Weights of a small image flow-matching model.
Model: 7.88M parameters, norm rmsnorm, patch size [4, 4], layers 6, width 320.
Training: nadamw at rate 0.00053, batches of 128.
Rows from block 3, named by matrix and row number. Rows with one number belong to one neuron. Each number is 200 + 40 x the weight over its row's rms, rounded and kept within 0 to 999. All counts start at 0.
# fc1: MLP up (model.blocks.3.mlp.fc1.weight, 1280x320), inputs 0-159
# fc2: MLP down (model.blocks.3.mlp.fc2.weight, 320x1280, transposed), outputs 0-159
fc1.241,175,165,105,196,194,192,90,225,190,223,179,152,143,209,233,166,256,210,256,213,200,222,172,137,211,182,213,203,184,154,211,175,204,279,261,214,232,154,213,199,99,184,174,214,157,271,245,264,221,255,230,158,171,257,146,142,176,233,227,203,205,124,190,162,210,194,219,168,272,247,171,195,212,244,176,165,176,193,211,207,199,218,273,211,208,180,206,202,198,201,208,271,227,161,260,180,193,225,257,154,161,269,274,245,240,225,198,179,190,229,173,146,229,197,201,258,187,207,173,168,198,176,225,194,269,232,220,170,178,199,223,281,200,131,179,241,204,146,129,269,223,325,183,212,305,233,189,191,180,235,245,130,187,148,214,161,237,168,204,175
fc2.241,226,256,223,193,208,207,310,173,202,176,221,195,244,221,196,243,173,215,160,183,195,182,248,205,173,251,178,175,213,217,185,252,212,126,181,201,104,206,230,179,294,247,200,191,212,173,148,112,184,204,177,215,162,154,201,277,229,164,148,184,216,223,194,186,177,213,213,194,146,173,218,193,175,189,236,229,194,232,189,178,155,211,181,193,165,258,256,180,160,227,168,136,188,207,160,232,166,246,117,240,248,202,235,170,201,134,191,199,197,151,238,240,189,148,173,167,290,200,233,248,161,207,182,243,118,219,196,193,189,214,169,152,199,231,242,148,231,269,277,171,213,144,177,125,123,149,201,189,201,163,189,217,216,241,96,192,171,251,193,193
fc1.242,230,151,159,205,174,205,195,143,197,187,188,195,135,271,244,174,190,198,224,248,260,196,193,183,159,142,192,224,172,185,223,180,234,201,211,241,117,196,223,179,204,223,189,184,173,170,204,219,208,129,262,246,130,248,253,216,259,219,238,174,191,195,271,178,195,230,165,229,231,209,195,213,203,188,192,284,305,125,176,137,235,208,201,207,273,205,152,171,253,232,254,166,225,156,197,219,124,199,136,206,115,109,211,209,223,177,119,222,185,214,206,163,229,177,203,178,213,198,118,215,209,254,190,184,181,210,156,194,203,270,158,175,191,152,219,172,188,128,178,155,261,252,258,228,267,230,241,239,181,121,169,133,146,151,238,142,176,173,219,251
fc2.242,197,197,223,227,244,153,131,177,240,112,232,180,138,281,202,167,220,91,194,186,259,284,259,251,234,211,172,207,273,154,211,181,96,206,272,187,266,275,205,176,188,232,180,235,195,195,127,219,159,205,206,167,261,188,198,105,162,273,196,168,164,197,225,201,232,135,210,167,238,188,219,155,179,179,201,168,183,126,182,237,231,152,288,173,236,305,194,199,199,190,198,223,153,192,221,219,193,197,261,178,271,171,143,187,277,269,232,218,159,175,267,191,213,231,223,228,205,221,243,222,236,227,175,213,227,203,172,215,203,177,263,257,241,189,162,237,285,145,242,277,202,266,191,177,195,218,204,190,160,191,215,213,194,153,168,150,171,124,167,161
fc1.243,188,212,204,241,214,102,213,186,214,185,160,138,142,163,265,242,229,216,230,186,110,211,160,127,250,167,175,186,166,210,231,218,156,208,194,153,190,233,92,196,205,215,194,151,223,252,186,239,209,157,124,165,120,181,167,277,189,197,230,212,226,201,242,178,162,137,223,206,231,244,247,138,222,199,179,151,211,207,124,194,172,286,225,197,215,190,166,161,182,174,159,188,197,207,230,221,204,156,237,170,170,213,191,185,190,218,191,200,210,224,235,226,211,196,223,197,200,117,203,181,190,208,169,148,215,246,253,242,186,172,206,156,275,154,183,170,239,168,186,272,228,144,247,263,202,257,182,218,230,261,247,204,251,131,265,238,225,185,199,243
fc2.243,202,199,167,194,217,264,196,197,160,97,228,222,189,263,223,189,167,175,183,240,244,237,278,176,96,229,252,201,142,158,209,206,256,180,218,244,305,185,260,190,216,170,209,168,200,143,269,177,180,248,166,252,271,216,187,114,233,216,123,211,212,190,199,199,248,244,191,237,225,198,206,295,117,196,161,201,178,226,267,186,180,194,157,198,117,249,302,195,193,223,249,188,161,170,85,229,192,228,166,224,212,207,235,146,224,190,210,210,175,256,193,240,219,233,212,202,175,246,179,274,200,188,187,261,228,222,178,158,199,157,219,172,224,282,169,194,180,228,198,197,224,234,209,138,199,149,233,175,178,210,203,213,171,202,212,171,198,248,273,141
fc1.244,252,176,157,178,232,191,259,241,251,260,129,165,178,163,158,168,227,217,247,248,223,249,206,128,283,140,240,182,210,125,208,162,231,205,198,199,192,275,201,167,167,248,137,280,223,202,199,214,226,158,163,166,155,224,194,155,253,150,165,209,176,220,253,217,131,206,137,182,258,231,191,127,205,226,234,273,169,195,162,230,152,185,234,187,167,222,136,198,253,203,173,261,218,238,209,220,207,128,213,172,179,153,133,172,226,190,169,202,217,172,231,232,168,192,225,273,228,203,95,156,237,258,290,251,214,191,154,197,218,217,183,141,185,230,218,231,148,146,233,189,165,262,250,235,213,254,170,160,188,226,208,135,126,200,192,190,189,140,139,298
fc2.244,284,232,220,129,219,169,184,194,178,203,156,199,83,250,256,239,209,198,162,191,202,244,137,198,194,202,183,204,207,193,179,154,218,180,274,260,197,203,156,213,156,244,85,169,215,190,156,216,161,114,230,160,195,260,193,250,172,167,131,147,157,170,231,176,165,175,216,192,158,158,143,277,270,185,228,261,127,241,210,214,255,179,200,228,188,218,130,219,148,126,198,202,267,232,197,197,234,235,155,174,198,140,162,277,222,219,176,214,166,165,183,143,231,197,221,198,260,117,250,230,191,225,177,174,221,207,182,190,175,162,269,270,195,157,242,164,139,243,196,239,249,202,181,200,230,209,171,150,259,214,194,217,202,186,186,217,202,156,158,226
fc1.245,210,219,269,181,173,223,200,182,228,179,232,189,195,227,171,136,218,217,183,226,182,204,215,195,229,243,159,158,212,237,248,235,215,218,158,206,196,265,192,194,209,169,208,195,278,179,163,175,227,141,172,236,249,236,144,174,231,207,266,220,248,196,174,193,126,181,157,201,205,254,206,186,153,169,183,229,215,194,115,212,170,175,312,190,193,256,272,108,255,274,131,188,158,261,207,213,204,243,113,189,156,183,223,127,164,163,135,180,171,236,220,190,210,129,223,181,273,172,210,272,166,187,251,226,217,139,200,229,216,253,219,186,204,219,215,172,214,185,210,196,233,225,187,209,272,234,233,215,261,191,213,170,238,98,184,259,185,232,295,286
fc2.245,173,224,306,215,207,205,264,169,204,219,227,242,179,237,154,251,251,234,224,167,248,225,221,198,238,272,182,182,214,214,254,210,188,209,160,209,196,173,166,185,208,188,201,164,170,162,175,183,241,196,188,190,152,150,214,215,132,215,200,165,184,260,275,204,171,116,202,205,212,178,223,182,183,181,156,198,240,250,174,185,121,212,203,220,208,284,234,194,230,174,213,190,227,210,203,149,214,259,80,235,276,186,293,216,170,232,176,199,152,149,165,304,175,237,208,168,225,185,289,234,237,214,191,207,137,216,114,231,217,202,206,168,232,205,321,182,182,231,258,191,172,164,219,179,248,195,168,248,181,136,136,340,273,200,159,155,164,184,171,264
fc1.246,124,169,254,141,216,206,205,208,241,190,186,196,186,204,227,281,142,198,211,204,98,196,214,189,257,248,162,203,263,259,217,181,262,219,187,194,130,298,223,170,195,237,198,225,246,138,183,189,202,183,232,193,248,173,188,197,236,233,328,163,193,136,259,182,196,137,175,207,198,192,154,133,248,182,307,164,140,206,194,149,231,190,202,170,253,157,225,211,183,205,110,149,136,229,161,261,143,223,263,182,211,179,207,159,204,204,200,216,203,278,257,167,199,180,149,266,233,268,188,205,189,181,205,235,192,178,253,290,185,186,113,227,129,188,206,167,195,147,268,209,190,233,227,283,222,204,201,191,276,101,120,176,203,218,181,171,180,177,271,239
fc2.246,234,176,222,176,180,215,243,199,209,268,199,128,202,141,196,156,214,198,221,238,160,247,178,215,221,130,160,171,189,145,164,93,121,179,130,244,197,208,224,255,188,177,232,227,196,265,223,288,224,288,167,182,143,186,194,175,270,169,251,273,200,212,172,237,158,152,184,279,160,229,185,255,262,229,272,178,273,244,201,206,228,285,170,214,292,122,182,244,136,224,220,161,147,210,223,137,146,200,173,211,191,209,199,248,239,241,221,226,181,209,178,161,173,272,143,248,171,177,136,234,154,223,239,196,137,278,104,197,253,178,233,185,178,198,174,222,165,154,194,202,231,108,206,166,245,271,177,263,239,269,210,179,209,236,166,183,215,201,166,295
fc1.247,247,215,157,204,270,185,178,252,191,236,236,174,225,135,143,244,232,212,177,200,197,220,213,131,184,157,235,243,222,190,230,219,227,221,210,205,232,246,290,177,164,252,137,237,234,245,250,273,201,152,261,165,274,208,250,134,222,218,277,216,233,181,220,176,229,165,205,195,193,215,206,245,145,255,162,258,216,246,127,291,199,243,262,181,161,175,184,192,204,201,102,151,201,287,159,204,192,180,162,149,166,205,261,216,252,202,247,220,215,281,227,213,168,193,204,209,206,186,190,191,237,180,208,164,202,250,108,244,212,201,208,204,220,247,182,188,227,223,231,238,187,249,220,138,203,169,153,176,236,225,199,190,222,237,176,263,174,208,201,206
fc2.247,218,214,223,213,167,159,236,180,220,214,184,182,216,135,220,205,189,170,207,190,188,171,155,276,243,174,191,177,114,216,171,210,202,182,172,181,139,163,191,267,266,161,194,224,164,165,93,118,237,248,139,227,179,179,173,284,262,246,229,234,196,216,201,237,201,167,185,174,175,209,199,286,156,176,235,172,195,182,230,155,167,260,112,216,179,244,217,200,197,275,190,200,210,163,261,187,191,278,207,235,192,249,177,240,192,185,251,198,208,189,135,190,198,253,154,175,181,187,229,164,174,207,183,250,117,227,221,221,228,161,236,250,215,242,191,181,211,242,209,183,181,186,239,193,173,132,231,249,184,218,215,190,204,79,209,179,233,134,238,247
fc1.248,288,270,165,146,181,163,160,274,107,214,142,184,217,226,180,198,232,229,252,201,205,268,128,204,179,160,222,153,162,179,245,174,269,199,183,144,170,277,253,211,136,196,183,151,242,162,274,192,248,72,190,198,210,295,177,255,226,219,277,209,187,208,202,225,197,168,156,207,223,256,185,134,210,164,236,241,188,139,186,122,164,229,171,213,187,120,162,194,176,235,199,221,221,178,194,225,161,202,232,203,145,167,237,160,205,191,208,180,171,249,169,162,208,228,219,231,231,209,211,207,217,203,283,260,244,211,142,200,187,244,212,174,199,204,187,229,241,187,171,234,221,217,241,210,187,258,115,235,266,188,130,225,267,207,261,132,102,205,260,261
fc2.248,203,136,258,201,171,247,332,172,222,237,179,210,226,229,207,210,192,187,188,231,250,191,184,261,150,222,202,173,224,235,220,151,147,218,200,168,187,127,144,189,233,216,242,242,173,250,210,219,156,253,226,201,240,193,169,174,123,272,148,246,206,153,213,240,191,231,219,232,144,191,259,187,192,212,207,148,215,253,207,221,205,205,185,165,183,227,171,184,221,159,188,178,233,165,160,242,212,181,182,159,242,225,134,181,186,103,185,228,174,167,217,250,203,129,228,219,187,232,203,176,156,221,150,126,225,176,306,166,193,155,167,189,209,97,188,194,193,218,140,226,184,171,123,188,209,155,196,186,210,235,211,137,181,260,224,242,223,304,143,201
fc1.249,178,156,206,198,192,223,133,207,160,154,232,215,212,219,236,169,186,260,217,276,139,243,202,235,158,165,239,191,234,269,250,96,150,266,182,188,179,205,244,201,165,209,200,233,227,223,247,192,251,216,163,216,152,226,166,262,240,245,233,159,223,163,222,209,198,208,152,188,279,281,77,215,244,202,178,161,161,153,209,142,167,255,191,179,232,211,193,190,133,230,179,101,129,189,186,220,114,185,164,236,163,139,216,180,195,190,149,184,219,176,212,149,227,112,188,186,202,219,130,210,229,159,262,212,218,266,140,189,209,174,161,191,140,253,218,214,243,128,160,234,246,215,258,168,234,204,199,216,237,192,150,186,188,197,216,135,144,217,207,210
fc2.249,135,225,122,211,178,194,175,234,159,123,208,231,196,134,173,262,215,110,204,209,265,141,163,190,220,79,214,168,166,130,179,237,212,157,186,149,130,140,226,143,189,232,219,200,233,155,205,177,124,183,206,214,176,201,128,261,236,231,197,198,180,198,263,165,245,273,185,180,198,194,230,165,149,170,251,220,177,220,189,169,185,189,160,254,207,209,247,194,207,239,158,174,151,129,195,190,203,258,255,168,227,182,240,234,216,202,231,165,143,223,194,240,214,232,195,238,170,187,186,226,185,137,184,213,163,138,209,132,147,213,194,212,217,134,306,180,248,187,198,198,191,267,211,173,232,176,228,195,195,173,135,247,128,245,278,134,137,208,256,168
fc1.250,192,218,194,143,255,184,263,219,208,140,211,111,244,230,211,150,160,232,211,240,206,191,194,247,161,192,210,185,206,147,210,135,208,173,175,229,177,265,181,187,220,234,181,151,279,168,194,193,273,213,163,225,175,195,171,157,251,233,254,136,254,176,205,254,200,160,210,255,194,210,219,118,183,171,239,181,163,241,180,156,261,222,147,231,243,219,119,257,162,160,96,189,119,195,206,177,202,197,208,236,200,105,152,204,221,221,184,214,163,230,201,196,195,217,145,190,174,197,155,265,208,220,175,243,168,197,241,170,183,205,174,199,119,178,163,195,238,146,220,185,207,230,221,230,247,190,165,127,158,257,227,205,153,216,129,176,183,215,239,243
fc2.250,169,135,268,200,180,203,168,216,246,207,205,187,233,140,148,196,214,175,298,147,231,166,196,264,206,132,213,217,146,179,221,237,199,166,262,152,205,250,177,225,249,167,252,229,195,235,127,169,222,215,234,181,212,207,236,260,179,192,161,197,188,227,232,235,202,154,214,219,185,238,210,199,240,217,230,205,253,204,201,137,141,112,119,179,250,234,222,181,152,235,250,207,227,112,178,275,197,195,177,175,209,244,150,241,167,143,230,233,177,186,177,176,183,143,218,264,231,211,210,197,148,180,221,139,181,270,165,215,171,278,202,192,246,191,228,171,223,213,162,199,181,175,166,188,190,198,203,250,175,143,231,231,247,174,259,163,151,201,105,200