A small image flow-matching model, trained from scratch.
Training: nadamw at rate 0.00053, 32800 steps, batches of 128.
Data: trained on photos with spoken descriptions (Open Images, Localized Narratives), 82.5 epochs.
Rows from block 3 of a small image flow-matching model, named by matrix and row number. Rows with one number belong to one neuron. Each number is 128 + 32 x the weight over its row's rms, rounded and kept within 0 to 255. All counts start at 0. Numbers have three digits each.
Before each neuron's rows are labels from the 100 images, of 14976 (inputs lightly noised), where the neuron reaches its highest value: "patch colour" is the nearest of a few named colours to the mean colour under the peak. Only what is clearly more common there than usual is listed. The data: photos with spoken descriptions (Open Images, Localized Narratives). In brackets: how many of the 100.
# fc1: MLP up (model.blocks.3.mlp.fc1.weight, 1280x320), inputs 160-319
# fc2: MLP down (model.blocks.3.mlp.fc2.weight, 320x1280, transposed), outputs 160-319

patch colour: black (73)
fc1.63:139178116111101122131036139175030171124128110090096141133092162126083125127168163068196090177118123172139111159165191140114158148108090166170102149156101152147092133099105136119144136156163177141047113095099155120128202158100170104099116143138099141115212085112147133152092117103147095129133144148137119093132124123196137123169116093164136098060119159102107152143148149164122136115112066114132124080134081090117129175205142127118192131133178095146142176120191153102122165145129139
fc2.63:128149091120128139136189157129199057115137115162144092116172062115156135126151116147097139067166149110102133135089077125159111190110180078107188100073156161131155194135154142137140145113087145135177123147155105171144124152138110164131134157136160128171108152140113170132131192171129154141095102103120137178135116084062102095087118157145132135169134118117169107114111090149100085132129174149123183166138166216150102044087154122091106198130100174094094065132080089174170136139102122

patch colour: white (30)
fc1.591:160128117106084110116152111184101092121112128162178129136180145030131126095075168087139130203104142061135123106096076116086200164122106156129106162169143132137062133135142138070103118114135063099083149151173113178123150164099134122121149091112102117143145094134111119128129163094178146112166122136136130128108114096131118122172068139124156165151168103099096150156168121141031098116129148111116149155159132123101148135137162139134169110166112144116161085106162102130160095150091169
fc2.591:207049093088141086107124104151135123174136149162137100097150093133110108136118072166111113186131150107159139134130160095128152215134094140152131128182171189124131135125131169155137096124099167158085154146119154168140146136149073110106195088137143194174097125116178104092134108096128112123132038129090182167129132101141157078079083137071161098128118114102140100182183171190150164132085104109117157137056126152156123186076126183099102182142156140146187126158136120080069147131119114

patch colour: white (44)
fc1.560:139118121109095135175119122093116203080103205146115123092109066131109104129130165140145129132161164080161122111182139097142158132155110157180165096115143205122076002144158108085106131126204137132089121152192099096075172135079121065112108055132124090096149115101089127118094135109114115104184067117156106125096112123108143143136158071124133123078117132097191088136105146113103177202172154106156104171141097146167105110193087133077138055166080104178149127089157138167125145142124128
fc2.560:117129133137172090107131054154112133116090082130089137131133183109130161129126081130131178151140077152172179150142092114193137200162145094191121113119125031097154112075119136148085186130122104161121143103081153134185142128172143131178105171111154153154137141073104096195123100103143129096090151122102138145202086113138149080110125128199084114095109065162076112103123082095140103125133060158061159113080169143180142103129135059139118111124162076157092087129138153097128133136121077

patch colour: white (68)
fc1.74:080162127074109107143142106136114133136124126132117132093134110100186114162126104067206106168125148108124173103045148154077146132147150068077135125125152138128147157110140153105125133138123120173081154124141104113134146161066118149155086150143109117076153127121153151172115088085124088125167138082156130088082122106133168107120148096103146165040161181139162112089065126117135108138138077158177092111125095086051124117120158132158104069186100089108146110151161163114150143115116140
fc2.74:147089132151120100091160129136140114110131188088107133179154156149069143102132108133085207113136118105081110131171126144157169154161064149209200131124134136134138075197106101127208099133171092093107126153187112146139143125172153119121148130121135134138127127122109114074127131109188107124139133125138144110127120121131080127189107115177095101174153153139139174122169111140166157163143105112158080167072102147147121112150112084228137089137132139157108168104142105171157097112133120

patch colour: white (27)
fc1.274:154150166102104099142155104120130094095062093133107144131162150130116134163159145099174119099115166131121099093123115062074124141102121140081131109109149160132138137100168108179168197135196117105126136167192103136127133110131133141191054140143135131122117093163144101125157110113120127108133125071111074117118129151151155138100091096142169173097214170171161156078078130138151179192255138092215122147121132146103131189117138135167124028120134073094111120124146173138167114171126126
fc2.274:098172108139125192115101150098088102119128139119198137203142089093170181142102148116068187143117107133145140156131125102173162124168122191162141078123108118136071094212112204065123098104105106166115076121142106147138163177107140125120082120142129120086190148153111180103142174119127127152141142118166139111213119114176097155160175101154070129174101133097138070166200160157058085112114122149078146110093098158166140133183172048126132107168085174186086115056111083121128108140130132

patch colour: white (50)
fc1.549:106101217132089140086111097108121133105055138170105065117125156116078139111166132122115149125180170069146107140132144130116185120089076097148028141086128116135136141095134103096211117089190147163081160069152136149112148156098154123141139148107134064090107074101167096169111142111131100108097144108135121075096128089199138130137135123106145187113126153168102157142073117086175162141148088124137123102109155133125152111112105128172150101136211114145123099105083101146114174105154112
fc2.549:138087180123146170131116115156132138153089136136141155190180147144103164134103159150099172147127042122154155095101150142118060101119080091146157107062155158144115130182117156118121126099122149122162035170200120110115153149103204114153151088148053135129169125142131128136068168113083169123155132085119103106142147144124149158121123155115088130053044144141167129131167155085116111135078121136139169101143107168111100131138177146173157140130165119148136088181145111112189124145124142

patch colour: black (73)
fc1.588:172086206076140171132159089118098133138083141210089154100128117063133107092103157078126129140080162150176103118175087155108130098123165132123139169125174100104124166077130087133169118065080140164137132104182123142117095143078115121138180176164076121125157105187120150163121121147159151146190100165152111142130161147124111138087093104112132117155137120134129109091102134128163167086129052111118128140183157112121110163132193084168083147120162083110144137142129128081148058127144123
fc2.588:107108113121079137121091145128167138096118136064120098174147119149128175081174060130133107159173142051107123148044165141131099111145120121146103117126058131096163087172143141082119104147207116122146123105154141131122156092189174127116069104121199097079087127097163135119186177104162139132133119089117141101135135167197134133179135135148110104065071117162123159108128091088124138183163125090127112176099100112147174136125075133134118080208155111105153121141137099190132151192086117

patch colour: white (29)
fc1.515:186145101160121146172129091145120151150112221174130121071105095118187117165097132090146095184110096134199175118135082081183176116175092091139157124176142157142088113157122135086169146133108116066080111133144124122177143163138159149121176132186131139110168137082095134165131103157119124139118156155082113129186122132122178165132132074223123157162094123091106055147181148076126140132110138074118093162130075111083132171093134122124076133119123099136130152092173202162139143115088122
fc2.515:165090135169102167124090114076105154108089133171154166171058146134147130159128178152141127171134039166188161171085130125179082110113097138167084113126216040138081089116111161156116113100074119164121114133119140139113095171116127131153107152147136132113138105137108159166181150127127155133136134119146123159156132116073098099139128114112067180124145102075102084160071122115127122090072096150108164128128181113126113084175176117076142146154167140149151098119115111073109132114150150

patch colour: black (82)
fc1.483:126087133097159074169066087125107122117090117110128165155210108111167181107118100120171137158153100095120087144106147117107112117116064130097087115118099104109122105159140191114107160131135157066111080169165094117198156137075179148137168112174025160119096144163135109090115096101114124143173116129142091134095137142175141125141101159132108098049124110182163137144127140147159115219159120153126151121154117224100084119156186070143157117129125155133125098097101161125128114112079078
fc2.483:099230132145095156070154177098114121079147100098119126131150111136103101100180137088108158122121146148110092127093112167123179130134177106096170126137108197144153169119111141151164148145133112163157099070155161100166160104138107162145065119120135090088188097137141143066080157162193169084133146143148146134187128152110127135144150119166108087184115170080149168116137099120132116101135144166145110159129176114170156109104092111164141137094124125118159127120115110165200183197155154

patch colour: grey (100)
fc1.541:103128074116102131176129154128143067094118122093121153167186085161183105113116136092126128170093150097109050102096109134154097150115137169127114064135104127156064070141149136163085190136116079069075161159180163118116120086112124084139134148156159117171226152146119108106108132121127083106124153146125120129178067146129155102147108162178138103110120171136153103085126069047104108166155113157138065131157150129124081131121175097125131099150133113128138092149155160171135107105103118
fc2.541:139144107090101191132152149172130144161141098139137149094117197110060139138084130133142150112118085116152133125120105143130057108124117130160128121126166089166159149151084071137096047128152091075127106126078084131139169134171079113127130152104116116182120146136134164176115085114193160130117089140102142130088146155100128140089094134122097079138097158131077134107161128177173156114124112162170201165174053152135144125115109134107170137131118149112241158156216115116126033131099164

patch colour: white (42)
fc1.120:132143117170118070083140143200128124065131156125124149129171131071062154113058163173084146120109099110097130159110102149076129145084094085125150111096151165128141104156151120121197137057125079120141096166114105123168120173089138134203147183106095098060169091122112085129078113137092133113096121131117142130141146130127100118196119069163101179090172097115068068094096069179122136118127112131166122083137155134086110151132093125212185154142143101103173138079103142151202117151147173
fc2.120:164124105105154158247152125083153160189122137146116150153138109161083104129170136118167119147132192119103159110161133152158122154144218171120116151176091109078138150100126121157089132165130131128096121132136094143073158148186070149078080089102154100209139125110079155121168157111128145161175187124094131135100127134123172133062158142121122155140077126169121172134139141106128068139110117146125164128108092145153143104108152109080106108129146107143114162106124122113115165081121105

patch colour: white (47)
fc1.180:105188096155106149132161122134126061165109078148135128145141194107121103114117079152168084140126120103161194159138066100120156129136116145128103105066167100150096083138103139115143135118171112131090109174172102062169159087122104124159109081098156111060138184125167138165104140142167098106093125154138129171159110174157184168078092156113116101182145166158144134096146058058115130137120078138120099147163131129111150143136130100163110110148072115208203140099135063176133101120146164
fc2.180:152089156121157150134142086115116186133138142121072130100041169156124139118107147100116180085142175124224147078172163145168111104156145143182103189117173132162130147130125089153146145121091122137167082082093135176089135177151103141117165141165073114180093119117155125120170100135132150101109099163128076132084116103111131128154155088105152142143098093101038112143158161126171149117040153103123160127124137095174074082150130181121129153101189126151102083138154131141127165157186142

patch colour: white (25)
fc1.221:131157144096110128147122115180107147117146109144160097137140138138104117143097156083079160084075085156123155121131133150080107100084144061167092106124168152103100082164113057097165119084100140092156060164089179163146155174131127159118047096115172151145136144144159121185131063152186114164117088087126137115095150122149185129085100152120134137105146146152161079103144117169206095123105133147129135083118081171074097141141160139115155112134118097073131121116177119089142116102149198
fc2.221:168123136143123202171132192129121124182110212135180157078121126135150113162114131111122178128105038148111161144149151118107129113152137086138165111126157134105118151122110138154127154109092156175100172121098128130085144145093138090136201133114126148134112159096136115184166094132105121095180134114159116146067108110098114139083101160077115168091130131166114065190090153147138112108091131150108154096101126132111098154128172142100152143164201120145142106124204157087120126077137138

patch colour: white (60)
fc1.104:147126172099145112124107107176082139077201165138102142140180198112146153136123116121062136188085147149177080096141171196126131136198107129078169186158080161113182087217153137089168126156121148161186035128183126177156139168060190119121120053160081132109180108158139128164107140107132166142193121136160109108154129127165126167187096087142127117116115070133122078149162135178158136174097154093125150082081098094131128168187108164120102108121165156185136141132131130177138170118195135
fc2.104:149099199088104116162146076207077154124083157133128161132125109139183107147118181116130071136117123189163168083131129060161160164114119117140100116173106161095091099131088100112141120079140164133104121072087099129172135173113137153135079120170125142113116119087103100167074103126153113084129113121089174119136135096110127143161100135111112132125158165101070084161166059155169163096108096095066110106094141118070108154121150125111168099162147094144139140132122178051138183145132143

patch colour: white (27)
fc1.301:119104112112079134121146108165129137095151156104094169127142138162167075174059172146101148131141120130149134110112049144054112145092157123144109123108160109090100109108126149100069170138141111140132073108126122117126177141134120172163050065095128136137104151143129112113145126163118111133144109174133173105128116116119158149154109113123157205101165148175117110071150100117096132092124128170166131124139099094058056205188112133098157131141138113075125135167145164139186133135150169
fc2.301:132169165144159172098134128067130132137130091156122107141113164133128139092173168045140147122147106094144135149143157078189165103117141154143118117108043185190122140127124132128154097180113123153143163076133172152106096092122119083139145172163100118192072117046135138137109115096169140141092111080133077169120106122143125121067151109136094111137108125097181148146125130095120114140143125079123135108145136159151173123124143090111123137102139146169117011077110072136056158113169099

patch colour: white (29)
fc1.655:122142141144158120208146022148111117126142135105150120100116178127067122150110123093125118178144103159126070128112158169141135138141117169131172127176073214131128101163127081142151150133189133105166095118179106163185122116174149084151125131183138100148086136132139044164081181102199143132096121102171124114149115121149134143200103125162098093105148133114129081091160141152088118202126145078131119106105104139114102143140137143087186101131135104152132162074171080151142172153147065
fc2.655:147121148162111092156111138113153133113130166142073128117081130150131142107131114152160137149156128092107138147079167130144129109120100147165131182139101091131144143102123081091109029164178114201093141129108123109072205112113097089097080051058098159106121095199074122098121134091092064119177179115110210099058125158102108105177199163100096129124067137150109174173095113135140162135122104189086124117178146143124133165147073136112114195114122085131130142150139155154103140133154153

patch colour: white (53)
fc1.255:085107150088061118166088115158100047129143134154184174138131104138149157136177118114103141116136084160158158145134151120093147097147191142133122113094195107132134128151157134145162178143163160106107139119153132141143100102058133156153120084117137152104161112142123106115088028057097129097106129069215110123158092107127112165146107131154154148121092085121136109167121141078175151151154128118131100129180105128120162137111150195165064107126105137169154159141065094099105098143143206
fc2.255:126109069123171102131137076058162140142133110156067100112130131133140126108120162103085123130161156111078114140125088099161106122170137115131089112105063165147144087134118077136157123161105100078155101124160141110176101098170117156169150167165136133103118139146157138171135207203132134168106088164089116187120140163163169104110152129151135119194160111095167189136165111093094128152130131073136141163131131149108163136144098066164108105101107095087144073074132103170118104103083077

patch colour: white (26)
fc1.524:159124114120056146193130130181126108122152090128109195131132121118141193125123180156171169137085141100152103170104177148105148129137133175117104157122202094135114124137155145123144202110175088117111130147119148142098165142112129043149100042137119124122103159141159180114134080116164178142163126101163116119103131109129106152092140080115137161102075087123144142116117178136182086143115159161159139133162105106111072096145125210187140151152115153172215107170126174163118127117117230
fc2.524:082169118111055120184165141150109093112142133108118137105132101133157115149148088164121104136171084161137103101075102134177148111097124166155140135160129101146140133130104087139150122135127086102113104090102112079133168113145098131092131074156109142165142137121117137121130142150147129109112156137126141092118136152114076170150117194107173110140115172127101154157195135126130190140199111166100127180146170160094079163108100187125132152161089120108107149158079155101079074165135177

patch colour: black (62)
fc1.206:174128125154133115153132089139099076118174098104120199133206131125160174121064146102175197075137142104136044075088126165113156137106100141190110121092151130176095113181132129133140117111114143072109121118129062147165123170030135104145158090173119159099176132130086138136127123141130143150175095107134128102099114141127140132193108129138155101125129125132101145148157103144126101176112143117125144106158109150129035139165184095162123129083135123110154103110117165144180139149086089
fc2.206:140145153135132154034121139089100146092133137139103162150098192086123152167121122036110188128136083151138144092190125115194153136133117117217145128099132159182120097130108141155162085132111129194132131055083175128170144127096116106104058126151111113147096106066140118068111104149174182090166117127142077168104124132128092130145122156132121096160131129102132123178120123156144142097113098155103121142137174184178079114148140111166119134102118134175125129148169089086149139161189133

patch colour: white (30)
fc1.709:087141157106032085170054096178110191092142177177154141088162176104106142107148173137098131151085147115107129090138115171140177152115074155143163104199138170183140095110114084094085176142152141172135124081188124082089158193085135086184100125098120132109138108125196154139112162102142150135079103022119129084140155131101191147125098079124156107105096155157072107105056137119155098114114144107134130135104151126144142133192146092063124077143155099120167096141167138143111187088195078
fc2.709:141187094094148174094221156130168054184151138090121151170155122153084150153178125139157152086118101111158099131114136108085081114096179155100090138089128115116125157202151101131154103117083087064153133145122126146214066102161135133095207133213136111136136125124114145171152084174148141178205119157157078158105102108118054142141108168153079124142159125106163150141155059126157176154106130122167124135176099105123105148142128133206119135098099156091098173106098135114127087142057120